Rows from block 9, named by matrix and row number. Rows with one number belong to one channel. Each number is 128 + 24 x the weight over its row's rms, rounded and kept within 0 to 255. All counts start at 0. Numbers have three digits each. After the name is the row's rms in percent of the matrix's.
# convs0: first width-5 conv (model.blocks.9.convs.0.weight, 144x144x5), inputs 75-89, a 5 kernel for each
# convs1: second width-5 conv (model.blocks.9.convs.1.weight, 144x144x5, transposed), outputs 75-89, a 5 kernel for each
convs0.54 095:115111173095132121096105128128098115139117150108109131172141109094126119115130151124108124140114131138110110103109142150137156142146171089106103134156127087090128140066157104097121108098149132070092121153116140092112098086100
convs0.55 104:108107165113086137127126128096144144101105133159163101139115137148106100121123087137147104132141174152071137119155137125121115124135128151123144113088123173162115126125084108122123123163135103109119110099124144142141132157094
convs0.56 102:104084149121091168117128107121092113082133132168133136180109084182106172110128144130138145126118121150112118120146121173094111182138157148151150100150154125113131075177101121102115137110107132158125148153189180175168107108113
convs0.57 103:189118149160166100150142150118101096092121127156156132151132163112167168131129189111112145124113151149096122114138140108125158140117139097111136108169152076140159107093136113098151136109117135158182107156126142120102176123161
convs0.58 098:142154075145144113107117112165188130108130134117120157098100116083143142148131176134130149091155086107151097190123098135160140099108152085165104156129086102130158126077110119140104143133141118087169136121112115099134127121154
convs0.59 107:118125134129121150121135159114156112135140129116123145087147140106155112158101195125153158129123122137102107098118129099154144142151119143140111104143131092107082127110136151135115131159133147141100158131114135153112119131172
convs0.60 100:107108138126104123123151117167131135153151159147119139147107128084139153118128115134123098114161117140163159099152111125081116149138113103139111101099097123097119098096117153145113093137171156125171119139106136147134135125158
convs0.61 104:136161125094081140136136135119142162158126137124115115162087134113103136123130167142160167125124117127073176162131120134147139167139130135117101146164124115105122105162137132105132148112137158142085103154152155127124137125120
convs0.62 103:146105127126073119111128077147121134127127135110162111134115127141139185108129139134102153125143156138096132125132157080174099128122118129108099120162121137139085157127107140098114104142130092115154122180117116095101109103124
convs0.63 098:137137120141107123098090118110175125106074103102116142115167153150101093122164140161112124142131097102153161131128130095151104154116122119142130122140155118121150099099131136093089063125117129182140090128114131148107085137143
convs0.64 098:118128103132118132136139111158177140127153123092122148122131111147113122114135117123138087149118152119113120175151133155067135148144151149109156123139118163149110079153122118145178169127113119154128170101195139125119120111131
convs0.65 102:096133136133130113139141096125109109148143117108127115155127177144124123109052091110100174114103127087130138162118159137128161121132125152132097150168191146100104100126147123129129102105124171088122162162125119115113141081115
convs0.66 105:097162143132120117155096081175125124118138130190126164145123120147126155142093107099113131092129131156140143153091142167094084111170063143146205137092092175131141126111110136129138136112112141142138126124115098085132181105176
convs0.67 100:144139169196111132153087145102110143117119122164131139115114128114134109121141098160150096146130160107135062139136109164130108116134168117133104148140166164158137085117145117151104109132117123085155127091138119137150109111107
convs0.68 106:135125092130135095096154160149045073126108124120139103136081146155129093141126100160168140153100144116122153136134123138166115099133156110111112133144157129112098114122157164113156128123137110135114138115153115114150110148110
convs0.69 102:141088135110118190134147125121106155109099131142163140121105122131081113110125139107142142112120130111107126104177153119154116129109090179090148163166139146098098132169118127122103122133112113133097174130118146123127119149092
convs0.70 096:133188132112123169118126154106129104110115143118120148140107115107132119127082105125110143145101136126123101099127143129096152097075125107097124128164112161128148163140120125128108138159098178161099139107153145122097138120148
convs0.71 102:129137143138122115101154114173162126149163104115115151131149120115126134085127123169130149117114086131160096170137114110171179125074132109130114127100075132112105093127123138134124148104157127161114116111117169096097118137085
convs0.72 100:139125097184128189110149155147106158129085105124115131135125153164143108110137120108129132111172085103104159160119149083155103160119123124132167127124116159113118158132159125130126132125135151149153135115166115130118145116106
convs0.73 096:136125138147154138098131120156144115152129150148173107155125101097116178149086100136136160137145131141150119135136149143120130139110094149163121097125184159150133108111149151175123133138157094135135115121131114098114112096134
convs0.74 102:112090132080132120149147110144137155151149147140113138162125191123151135111158147105101143127155146168122126108128126148140160103137158112126102124152136114119100141088164063120090150142141138126138128142104093110124139147120
convs0.75 092:119161121093141154117108127109137117105127109101101164127087137128121130093159123136121107158179141116106095089115131105137150140156187115120142176114130121141087116121145130118066132166128094108136101156138088157104143103128
convs0.76 094:118147141124130137107113151157091110147099123095155117059150126134137132132072120132092160122128109167131033137092104129174123091124115141130125122040107159117105113081117134131114108144145192136146143152134139111113117103145
convs0.77 103:117105165140158117146094158128140169137102150198085127128125159147137133147126183116140102108140138140145123143114158110164080153114132111131147086093138127146169119161138138137096114128146134111125163142138123092110121126118
convs0.78 101:169171139085098138130133140126092124100156151111116119119143132138101117100127146122093099155084120105102101123138147131123146116112134101122051084078122135132134153098157119113119113143119150086126179153103121155133106068071
convs0.79 098:109115106123140147176121157097129133141173132192138117152170141078070131138097135105134087124167142092123129098098154124100148183116153105114166122141134141123149131122109143112146154147159092186122160134104165143091113125096
convs0.80 106:164145120097077108124143072101109112140135113122162143134087130125140121118115141118153123133123152103131150132102159163127177135154113130064126133132150098103129110130091160083106140122127167165123151153118090162118112082075
convs0.81 103:084088112120061119113143125157087087149138108151163096167147155168098148129136163147110096188102143111127105175124127119163141079096159087157159142165108165095103132141144103153092116129129123133105115115138090095119143101142
convs0.82 097:090117145141114134076111130089123105100161144119129139123165114119105168187145088096157136092132130106150144131111112124132143135126133093138098121122146120136113119090117119106122130092142171104120109112118101174141133109085
convs0.83 103:172148126128098164166096155119134120131156151148163117128154096151102113163174133102136149089141118123120112130114164142161125102100106139128132171124164167134142109140123125108126129143152168093102138159065151148161167119127
convs0.84 096:138134085126171127143120074108116142117113114175111127164118119126135127123161138142090162193088126121133088112083207122103137110140130117115110095111124147105106078084127134117069155112094117074119123100125150092120147154132
convs0.85 098:125101147157088132129154094107120103135144109106097150128157156110119139143096155142119108100140115099147118117161124164133091138163112110128139125104144122124120118093134113126132157160166095117071113114137170155152144118099
convs0.86 101:098114130143160102120136133107147131144128086066133106134157071095109128133136162143161142168120105102100135109102116067127086113101118171085110168142117122153126118101147195111197116138128122120126116176131120141092126130136
convs0.87 093:121094090138106090112116115165136139144150130117141118100111133143088148125133101120122076144164134123146109145104107137091141152122117119134142101139127133155119128130148120157120083112134127164144138082166164170168116115127
convs0.88 095:082132135133183137100147076160109091201136138135133112138115138110081083086098125147124142092137116142116096111120139128166118127150102117108149169073119116133137133119089100147136119121111113137163133149103110092086081159093
convs0.89 099:136150131130100146152128134121130119155147093123100060142172115141090142125102094144143137113118139122078185141109109111098115169106077197133157162071120079139126136099159121144140092146136145170115121104085068139137096129112
convs0.90 098:143095137157177104103140117143115138108118157106137102119127145125124123134129110162109148074138134142169135105199110140111143145107120127132080124081130147129119104118129101139088115147128058043158146102070125139144078100104
convs0.91 103:155131109160108140139119077142153121152137102140126135142093107108111109156164131157131155130099156121118118116140135124131139117106140107128168177151087129082137129082108121129140111131141101098126129135125120137127090096133
convs0.92 098:124186134161145158122109094142187147120123124161077130122140105110118178121138120119144122082138068136149160134096136134068110155116144104134175130159082114134150115129110133129128148119121124126112164116137065094103163132126
convs0.93 102:146113146109096159093138119129159151161128144105152110088102143145073112144122123110131138157156126119127148118110110123145122095132118171166172142132152114148128129156115082188149143131109115149136181149126143087102144120109
convs0.94 099:145159130122127146126120148151147103120133132103094148141113125172102128134110113134108111126104105135097144104114127160118167128107133122154125091136160118162122074119125145132133137100093123133120154134126123114116114096121
convs1.54 098:154124137120133148147118135094166120133117133131142106101148137185134118130081133104099163127143104101153173108139134145144117112170139166128131124109099110135120089058150112136114163146147141131148135161176105166124083167151
convs1.55 102:097129074112113147132128136107153111142098128119116088099141120130162129166136132132154136156129138135115134093106138121095137145087091125132117141112149153083140162122149149142144094125093109109148141155148161110102126134159
convs1.56 100:154118075134158129143113145127149119135115114138123096143129121104147107177131120146116137166118103139117106144106137161121121123106170089147145108149119101091125091138143084131171083137135116113112087130125195155146143150105
convs1.57 102:128105156154118146114122129179108140117138095099110171106140101126128165109063144138063143147122123105136150129136118132141152142114099103116147133136169085125153084107121159118152109143102130115137159128140101159133149077114
convs1.58 102:123130108137155146141100095122140131172104144117145121169164139132128105137167121138085106127133131147121126083147124154114138178140092134125113093122139076090119125152155108145109121155131158152088126134138152106125122067101
convs1.59 107:115137130140118101163159148103115146104137116140146092127103130102168137128119084149097117109110140126110127114103095141129171148136103118112150134151132080153113108133139100092124142157142117131071100126092142132140178153135
convs1.60 095:143136097165153142154161134095120111122103103127122092121096117117147174112101148106131176101118095142165115092127113127145148131135127134145145112091119166127134120133113172137137108119129113129136142088121063160143187125072
convs1.61 097:161140151127108129109117087151130118103120152134082134108117095128150165114119073128110173147131144111083104123099164155126115101109148169135143114069157124187144178144132123133084137101090157116112043115107172165132099154155
convs1.62 100:101099122146121079131133139132109104100110106127154151157150119087120103079146112121107139100123123121110117125108083130075108137134135108153164103114093102115174149123127132141132112118102121113117103137109153130129131108143
convs1.63 100:153145135140155131120108131147118156098121116113111119114163125147154100167136154088081118138154151174118168155144144130162132126136165124115136181150173098127103098147173092149078156123153125201105135123120142148139114116093
convs1.64 100:132095079107077118136139146109122112166144118174148120130136160160107127130145118135152096145130125138147135146077121069099124121077084118178082110118107138151122174111113126158133165168140164127104101146164132131141105108148
convs1.65 102:080116134123175124167132099109165137097140128129123120165145159114122091147113120094086062152147099159110135114154092137139127133138115103092148106089136143154120112102102115097103092135119133139123124128101106136170117127097
convs1.66 101:125145143107116130155141111112136133108109112105116137095097138124134088100136082100110135130148160132200163144167099127174093139118141180145081106122144123130107154118124125133122089128134129145156107102156110161173141152123
convs1.67 101:147095128103130084106158120124083130129134124133121112136086112127102124116090168101109131140160145100125092128127139180123105142109137113134170104120145120107117093126117129066129130135147137161149091127117064157145140129110
convs1.68 097:128138135125127098092124157152024105138110166161130127117124142120101097154123123145137127114155122173117090140104121137122187145177135114140115130119113139147149118097143140114144111144106098121162094142140132100129162116111
convs1.69 101:168142107208154138142165147106128122115139118151157100115083110164129143108107103093117098130157101142067122089099121114178142123166090146099111163103143115157115108078069105157126151147150111161145103120121139145164147097131
convs1.70 097:163140082132124155127141136063106173137124132113102121102150162099109154137096101139138126129134154128097129162111125131132141138089098103118114143114090119135123108130126156132118117141171132132114102154095150100100133167120
convs1.71 100:120128125122099096164136152102140119133133096098127128136141211149143137140143159128102164130127107115160148139084144127150144130119098116128147142082147129120135143126132152120158140122090141161091142109080120122114124154122
convs1.72 098:163115132150111094088146119125129117103121120155093104119115157117152107087106065134145160131132147117113135149130108153121108130138094150105116131142170097131117104157128125079121132109148124134145114105159098128142120156136
convs1.73 102:145138130143164150146161151122093114109125172131118127132149107096116154087126114158129154177113135122124152132098100148122130096150085141133120125111133139139089113146108069104111142150160097146101116120124170155144109130111
convs1.74 098:124137134164124123122087104134109110123087132116134168116148134143120155098129150168137129135104120143133118125157114132092110142100155114145165083132139148102138119099121121123102136151140160080138152167125176182152167140095
convs1.75 097:119187136135105095144134105166130105129155111146107132151091133110170088119121088147131152166100156163182105124140137145114107163148106089110109139139074127081129106155144134073096150139128138119191159134149113106175131118121
convs1.76 100:120092164140156111133149098144105146131093123108121151087147154116123123160119101082129107171126120114155113153089099126147102131166148100111125110127151123116120144148118139100108107120104142183146152123156105081123123114192
convs1.77 096:131119138133140128120117126105149153142130144155136136170148144089132114113086110139149099140105130116210140104109128116092132169142150131116113111104116138138099160083123092146100133099129122134150079151141091130139104144132
convs1.78 100:116140117138127117097102134130122126143173194076151106096144104136123076140117112114112133150158132157153106111135128101167124104118091118079094114152053133122095136105080122121116100115146091151139134123090083157159119151142
convs1.79 096:094131137160116162100165130104090108098139115143103146114090123115139127122150120089104112132143078100062163097153112153159167130096108129108120130109139127132127110161152165126116096125126107164115130140094148168147133123146
convs1.80 104:109123111143140102142147123157132128172121127127120156121110155093114151163143120130117112172139107129124161118118139117126111136168128130106125149149133126099159203130123127119146129121105179144145129111130116140168084118114
convs1.81 102:154121139117145125116070101097093141127171117140110174102138148117152151136145138140111115150117158149133142126123109110119115145112116103110110130152112132151110174158114137137127143139134151142113122151120121097156120109102
convs1.82 098:153084122142108122082145189146108126100153098069145131115083083118171115130140082124151098127134142130120133164130128086123103106155136135134123090134178128110151125159127102124137154103124159133135191106119087175172112116144
convs1.83 099:142126131129179148160129118067073135102135129138112109109129143113115087141071117170151104100144105155148108134127143131082135136128112132111113153124166126126126107131124111135144139097133140136112204098125137158110127084150
convs1.84 099:093105168089120158143099126111134111130150118096111120104069118139124066107107135096133130106114123133119108127142106207105152152098146147133123115154193159110130131142141142136200138117115113082125095146114138118126147150113
convs1.85 104:135106117157080130124112123093177130125147170119130111102079109100117138110143140125121160127157129104141114127138115167141123164151065111131109086151098170090132143119109123104175119144124126115104088146119126139142115145115
convs1.86 099:125116127153156190102144075140172106107120154121151140137132103085135133173135137135138118147146154158139124137129120075116132136102150121071162126112130126099162124107184098117203160110154120135166162113216129134111111143137
convs1.87 102:172132114133113081137113119116113137117135123183116168123146123114125083112142110168169103138134176153100063106109100115138156142125165108147129139150123112130154121090122147112153102091145106129107111156121113107115124138104
convs1.88 096:080108127103104157143086137102132152165096171146106127132144117084120107115128114115113151131118154124132108108138117129163135165142087137109099137111140115153165092131122131136137094118150081145120122159123096115154131141125
convs1.89 096:084122113106116118146105090125088091143122124118088166164154126117124109158100135119132150115111126119166129102123109098149127133168151166172110118144125137117195112123117077125171112144100088194122099078128131130157134135095
convs1.90 101:116147136127061138148085149141113159123112135108115124082097171119102100146143132174126145105123119118140126124104109133147117111104131104095129126136161125141092088135150137128130149111092078083162140116131103110129121117093
convs1.91 102:144121127135115158156133110145165156127168125118087135170131113149106136139116136120161126120101149144117092092134133120128124110081130118091127140128144130155132161150131151134158147169175169134150135118127106127116120106146
convs1.92 099:135074131134112123134108105150147097124136132095078121138100173124110105118171158139156122062092127113141138137099110140152115159124125110172134135146137135122131156161145105160175147134097151112133114111102135111107148150094
convs1.93 101:121163146101149122126132135094138134114086138140090163124100111156140101187095099135119120163130155096077167121135099088105129172136141135130117107115148128099129108114099151109077149136121146067128150135089144108142127142115
convs1.94 110:142116104136120102126072117140143149119126167111147121120127155141096084125119177115099121119131097137095126090121139136108102152105102105161125138155081148129100142128081117119102141136126128138130128120118135172143170115129