From a checkpoint of a small CTC audio transcriber.
Training: 5700 steps, batches of 256.
Data: trained on short read English sentences (LibriTTS-R), 26041 training examples, 56.0 epochs.
Rows from block 12, named by matrix and row number. Rows with one number belong to one channel. Each number is 128 + 24 x the weight over its row's rms, rounded and kept within 0 to 255. All counts start at 0.
# convs0: first width-5 conv (model.blocks.12.convs.0.weight, 208x208x5), inputs 0-10, a 5 kernel for each
# convs1: second width-5 conv (model.blocks.12.convs.1.weight, 208x208x5, transposed), outputs 0-10, a 5 kernel for each
convs0.145 [123 132 114 157 158 125 110 153 143 137 143 135 146  99 149 182 112  90 122 127 108 126 123 102 160 143 141 123 121  94 169 130 108 150 153 147  96  90 157  99 165 119 136 151 151 148 125 158 141 129 176 111 126 157 126]
convs0.146 [183  97 145 134 129 110 137 132 135 124 141 129 111 129 106 164 144  94 100 148 107 134 164 138 131 102 125 116 122 112 145 150 128 116  97  93 131 124 147 145 119 146 116 115 159 162 156 121 121  70 124 125  97 108  50]
convs0.147 [148 105 145 138 180 106 148 128 107 120  85 118 119 176 139 121 137 108  86 158 136 111 117 154 128 164 112 128 153 164 113  69 152 171 122 126 146 148 131 155 141 140  93 113 151 123 154 127 137 123 107 101 107 142 119]
convs0.148 [ 91 120 100 108 143 203 204 118 166  98 151 131 153 117 142 128 113 199 148 105 135 114 130 132 147 177 137  81 131 113 129 132 116 176 134 144 104  97 138 119 164 108 101 116 125 116 142 107 111 122 106 123 117 115 131]
convs0.149 [ 68 160  86 105 109 111 107 122 115 108 135 150 170 121 141 117 150 121 150 153 157 131 117  77 142 142 115 106 157 108 183 158 138  97 134 182 136 118 128 101 146 137 144 131  98  67 141 108 106 137  94 104 132 153 103]
convs0.150 [146 134 153  88 110 120 153 109 154 125 148 142 138 103 147  98 104 122 110 121 144 108 147 141 133  84 112 120 139 164 171 143 109  79 128 128 117 131 122 143  92 120 110 125 133 141 159 127  79 101 133 101 146 112 117]
convs0.151 [125 153 146 112  75 121 138 154 138  69  72 111 139 128 166 152  84 122 107 139 135 162  87 147  95 138 147 121 114 116 174 129 103 116 136 142 142  92 104 109  48 166 153 124 123 132 115 110 146 155 142 137  94 152 152]
convs0.152 [ 79  81 135 125 164 125 116 102 147 177 147 151 155 110  71  84 135 122 162  88 129 147 122 110  77 123 133 157 100 141 118  78 133 115 147  97 147 166 134 124 120 114  90 108 152 138 100 141 128 155 105 118  92 190 119]
convs0.153 [164 120 117 137  93 125 139 161 123 126 161 136 107 155 109 121 114 137  90 125 108 112 126 127 126  83 118  87 135 156  98 140 124 106  89 141 132 113 136 103 153 119 134 140 144 120 167 137  76 128 135 144 160 149  98]
convs0.154 [139  96 111 143 167 147 143 136 111 118 131 121  97 101 171  83 129 106 104 123 120 151 158 130  86 152 119 149  90 154 112 129 118 125 152 157 122 108 207 121  91 117  95 109 121 143 180  96 163 138 150 148 125 100 103]
convs0.155 [118 113 111 110  90  96 112 149 130 125 113  91  97 123 140 129 145 163  96 135 111 123  86 115 173 108 151 136  91 108 110  98 156 123 114 105 146 110 150  98 111 119  87 137  92  99 117 128 163 161 158 114 136 119 128]
convs0.156 [111 122 131 126 160 134 115  91 136 190 193  91 142 128 182 192 184 115 100 140  89 157 128 131 103 172 125 151 108 109 107  83 131 139 111  93 116 131 139 127 126 102 136  96  99 130  88 140 144 130 137 177 150 119  99]
convs0.157 [ 95 112 130 166 170 118 125 170 136 163 117  99 109 157 116  86  97  79 117 132  80 123 117 126 147 117 113 145 154 131 140 117 150 130 117 119 121 116 105 152  89 132 166 137 147 128 133 149 120 114 127 116 127 125 140]
convs0.158 [103  76 157 119 171  79 154 122 145 144 141 103 135 101 114 103 149 128 113 101 172 167 144 104 125 122 163  80 117 107  97 145 136 111 153 106 122 150 136 167 185 136 120 148 139 130 125  89 129 113 130 134 132 119 131]
convs0.159 [119 167 126 118 122 109 104  88 144 113 153 146 138 103 122 150 133 187 169 132 114 167 146  99 122 117 177 113 143 182 138 142 155  89 121 134 125 137 132 152 138 143 160 105 161 146 114 147 140 129 123 125  88 131 101]
convs0.160 [142 128 109 101 108 156 134 125 110 139 109 116 153 117 126 127 143 118 106 115 130 101 115  38 147 112 126 148 114 117 162 122  72 132 189 100 128 169 177 110 149 154 105 149 138 153 133 156 154 147 178 157  87 115 123]
convs0.161 [173 130  71 135 105 119 137 153 118 171 139 108  96  97  93  96 146 140 130 126 133 169 111 108 122 107 123  93 148 191 132  92 102 135 112 103 119 105 107 176  80 108 124 149 119  94  83 148 125 109 137 113 120 118  96]
convs0.162 [ 91 135 117 105 164 106 108 151 134 167 118 118 175 162 127 115 118 168  89  84 146 126 166 160 117 171 153 108 155 132 163 106 134 112 147 113 152 144 174 137 135 106 119 133 177 142 153 102 121 111 109 127 146  99 142]
convs0.163 [ 98 112 151 146 113  95  94 155 127 117 119 155 125 100 125 181 139  99 123 128 166 143 108 138 144 130 147 129 139 138 150 161 135 129 138 146 113 149 132 189  80 100 114  75 198 112 103 142 126 125  97 126 149  97 100]
convs0.164 [162 149 174  96 147 130 159 124 147 114 113 147 145 120 119 104 137 108 114  84 145  93 144 148 111 166 120 115 124 146  96  52 132 131 133 139 139 150 143 105 114 157 130 108 146  95 120 179 131 131 157 128 138 139 138]
convs0.165 [ 61 112 124 135 112  89 152 155 164 156 101 124  98 133 153 172 126 132  87  94  94 117 154 138  79  96 110 140 119 147 151 147  92  92 129 153 108  88 101 121 135 120 119 135  80  93 127 152 172 147 126 119 128 152 124]
convs0.166 [131 135 146 150 133 180 136 147 138 148 140 129 134 107 113 105 139 146 140 110 124 122 131 137 117 113  97 152  95 106 131 130 159 104 113 132 135 128 111 133 123  96 135 162 135 140  91 147 132 128 129 150 133 160  75]
convs0.167 [106 130 120 158 153 181 156 170 149 124 141 172 141 131 130 213 182 134  97 113 154 137 130 126 164 160 105 147 105 137 127 125 103 151 106 102  82 168 101 154  96 128 115 137 147  80 103 131 143 117  90 125 147 105 122]
convs0.168 [114 119 128  91 179 129 116 120 145 165  95 106 102 110 150  95  98 108 107 110 119 130 113 130 112  92 168 142 135 127 109 144 143 187 106 147 152 111  77 152 115 134 137 125  93  88  90 115 158 107 133 103 104 120 122]
convs0.169 [135 135 106 124 124 121 133 143 173 114 112  79  92 123 123 128 147  98 136 134 109 117 111  91  73 137 155 154 117 150 159 117  75  94 102 125 139 143 130 148 183 148 123 140 139 153 160 156 120 104 179 133 109 102  98]
convs0.170 [148 169  90 111 147 100  71 130 124 163  83 120 130 124 120 117  95 100  99 154 144 153 135 142 142 117 150 131 109 140 133 114 116 182 136 145  88 129 181 106 137 110 130 104 147  89 141 116 155 122 141 111 151 113 104]
convs0.171 [145 158  90 102 147 113 117 143 133 109  71 145 128 159 119 127  99 131 146 170 190 101 129  88 107 136 134 141 141 137 129  77  99 141 137 153 140 162 152 157 137 120 115 140 143 116 148 153 120 104 121 162 139 145 139]
convs0.172 [129 150 192 104 149 168 147 138 100 128 153 149 108 126 147 174 121  93 120 161 144 107 117 115 107 100 102 157 123 110 174  68 135 106 117 144 144 178  95  87 129 119 104  73 109 113  95 138 161 149 147 120  92 138 128]
convs0.173 [131 116 107  99 115 111 155 127  93 102 145  84 140 152 189  72 127 112 122 145 143  89 129 124 150 134 107 145 107 116 108 154 130 115 143 137 182 117 120 133  68 106 113 149 112 106  94 126 142 148 110 144 126 137 129]
convs1.145 [101 118  93 128 154 108 123 112 100 138  96 108 129 106 139 167 110 145 153 136  85 126 141 144 110 154 169 145 113 146 164 136 108 133  85 100 100 116 177 118 144 113 108 113 113 150  91  93 109 162  81 120 122 135 135]
convs1.146 [148 154 113 134 131 112 120 136 109 155 103 160 141 139 102 116 129 128 101  55  76 153 164 148 144 148 131 124 125 114 133 109 150 157 151 107 125 114 132 168 142 173 136 117 188 120 114  69  97  65 133 135  88 151 113]
convs1.147 [205 119 142 111 117 141 115 117 124 105 137 121 141 115 140 120  95 141 114 120 116 108 113 157 108 156 133 122  92 128 127 135 125 155  85 118 112 138 104 150 153 107  85 122 112 113 165 128 144 148 109 129 117 119 142]
convs1.148 [134 112 139  96 152 164 118 117 138 142 117 109 132 167 144 141 159 158 127 126  96 191 167 132 142 137 112 128 124 133 152 113 132 137 124 134 119 119 105 124 110 102 142 144 115 131 138 135 150 141 129 140 125 137 130]
convs1.149 [ 74 108 135 134 112 134 107 144 129 176 150 103 117 106 173 154  96 127 106  95 110 136 169 124 115 140 141 119 117 111 107  89  83  97 122 141 130 106 115 103 119  86 120 128  91 140 174 126 184 146 100 140 110 110 158]
convs1.150 [134 104 108 156 127 131  83  78 160 108 107 152 157 134 120  93 116 131 134 122 130 164 134 138 177 110 106 144 126 153 163 128 136 135 112  96  86 104 132 120  96 104 115 127 171 148 144 109 116 139 157  95 158 168 131]
convs1.151 [180 138 134 136 111 105 101 115 130 166 127 110 146 123 133 161 137 133 146 154 147 169 138 118 125 106 152 135  95 119 145 138 117 123 176 132 138 191 157 127  88 138  99 107 222 135 111 133 155 148 115 144 122 116  72]
convs1.152 [116 124 116 172 108 151 113 121 130 154 119 153 155 138 160 137  93 108  95 131 146 137 148  93 124 133 137 136 123 124 133 143 145 168 141 127 122 122 116 129 107 109 130 131  93  90 112 135 169 145 123 125 124 132 159]
convs1.153 [118 147 104 151 148 165 133 125 149 162  76  86 107 141 132 108 128 106 117 132 148 138 163 135 143 149  88 102 128 126 162  67 110  94 122 172 149 118 127 149 146 121 163 103 154 118 170  91 111 146 167  89 131 137 123]
convs1.154 [147 133 173  83 141 189 118 144 100 112 108 104 151 101 137 111 121 117  99 176 107 156 112 111 115 123 112 106 113 112 143 131 107  79 130 156 107 126 163  90  85 119 138 134 154 145 120 127  77  53 138 123 117 133 138]
convs1.155 [148 114 110 142 143 133 117 117 110 153 124 123  89 160 161 108 117 112 123 127 103 162 109 149 147  94  98 118 129 159 155 123 115 131 137 150  92 165 135  71 128 143 144 125 121  95 132 125 150 129 142 119 115 139 101]
convs1.156 [148 132 161 134 117 126 139 145  99 190 193 127 121  86 149 118 129 168  77 140 118 130  74 124  75 172 120  91 135 136 164 144 126 121 137 101 134 167 122 138 125 106 124 134 161  79 159 135 120 104 130 149 127 105 164]
convs1.157 [ 96 107 134 121 176 117 135  62 146 153 161 101 128 129 115 106 126 145 130 109 116 107 127  68 113  95 169  47 143 152 131 133 105 140 117 154 125 118  97 142 131 119 151 167 131 121 139 146 109 150 119 164  99 132 111]
convs1.158 [ 70 113 137 152 138 108 131 109 115 133  89 143 135 112 142 171 131 144 161 119 155 134 141 124 142 131 181 125 108 123 119 114 139  94 139 155 109 146  95 132 110 179 151 103 153 120 164 122 117 113  93 145  82 110  99]
convs1.159 [156  95 152  91 173 163 118 130 123 150 140 161 145 136 114 109 171 159  91  91 117 119 128 118 109 108  58 185 103 123 128 147 150  98 134 153 148 162 124 126 104 140 109 135  86 145 103 194 121  92 118 128 153 119 134]
convs1.160 [123 116 135 109 148 147 159 127  98  83  91 143 137 131 142  99  82 145 118 130 141 138 150 115  97 110 155 129 110 125 138 150 125 137 142  70 108 123 116 112 149 136 164 157 126 109  77 130 143 115 113 104 123 154 101]
convs1.161 [111 140 195 123 118 116 133 133 140 112 117 162 128 125  74 115 111  98 115 140 165 133 118 137 104 121 120 133 111 125 122 140  82 118 173  94 113 131 136 159 118 139 118 141 109 129 148 126 176 130 122 141 119 164 150]
convs1.162 [ 89 126 160 163 150 117 134 141 119 154 149 144 154 158 100 111 108 140 126 158 150 144 116 124 136 129 158  80 136 111 126 123  94 123 110 106 103 117 102 161 118  80 136  99 165 116 135 117 128 116 106 137 129 133 139]
convs1.163 [131 116 172 126 182 167 102 103 139 144 137 115 161 152 123  95 111 120 122 144  98 105 140 152 117 150 146 123 158 117 163 178 131 121  88 102 128 133 147 109 169 103 122 147  79 137 137 109 125 110 130 119  95  92  94]
convs1.164 [126 141  84 109 106 115  98 112 146 101 126 144 126 113 148 174  98 136 118 128 107 109  86 148 168 108  97 128  99 134 127 104 148 121 154 132 122 140 150 132 122 177 139  95 100  96 139 120  99 153 186 118 119 112 136]
convs1.165 [120 104 127 122 109 133 136 118  96 198  86 100  89 116 144 187 136 180 124 101 118 135 135 128 100  73 131 102 138 129 116 177 145 128 142 124 102 107 124 139  88 109  83 111  90  90 126 105 172 136 131 144 147 132 119]
convs1.166 [100 127 166 158 111  93 128 123 184 140 110  90 170 159 106 127 110 131 137 140 143 141 129 114 110 131 111 113 133 147 123 112 138 141 122 175 118 123 140 118 149  95 129  96 101 126 127 146 131 148 149 138 107 150 112]
convs1.167 [ 68 135 138 132 159 129  83 101 145 102 174 102 101 162 164 101 137 132 121 107 135 174 117 117  91 150 115 129 151 176 130 110 151 121 120  82 119  96 154 151 154 100 149 122 151 166 136 130 127 160 109 151 110  97 111]
convs1.168 [116 141 136 119 141 139 120 129 111 152  94 141 135 165 120 134 125 139 135 134 158 165 146  95 145 121 142 167 132 197 189 123 106 135 129 109 141 134 110 114  64 139 145 145 146 151 134 133 134 131 166 135 121 131  81]
convs1.169 [136 170 123 128 138 123 109 127 106 105 174 148 123  87 122 130 116 116  96 101 131 145 133 106  89 119 139 141 134 120  93 127 145 142 158 162 132 125 109 141 108 101 168 153 155 123 124 123 160 113 166 162 181 150 135]
convs1.170 [133 163 111 142 135 141 133 106 114 125 118 110 116 108 123 148 116 103 109 122 118 146 104 116 103 169 136 121 113 105 120 122 141 112 118 122 116 130 102 122  85 140 123 130  79 150  84 183 133 146 151 122 137  90 136]
convs1.171 [147  69 109 129 104 161 137 149  97 138 158 126  94 128 145 119 135 122 120 126 112 113 102 126 124  94 140 162 120  93 156  95 120 126 100 132 127 118 151 154 170 125 164 138  68 137 131 170 104 149 104 144 116 103 114]
convs1.172 [116 135 129 147 109 126 128 131 101 120  83 165 135 105 106 162 131 141 120 113 145 125 145 150  86 156 102 152 151 105 127 122  85  74 148 141 144 137 102 113  91 132 120 136  89 135 149 123 157  92 111 144 144 121 105]
convs1.173 [117 137 154 137  99 162 138 130 126 111 103 105 131 136 153 117 113 128 119 110 163 138 149 110 157 155 171 125 124 112 123  73 116 115 132 133 112 110 101 131 100 134 124 117  69  86  95 150  93 144 113 124 161 134 173]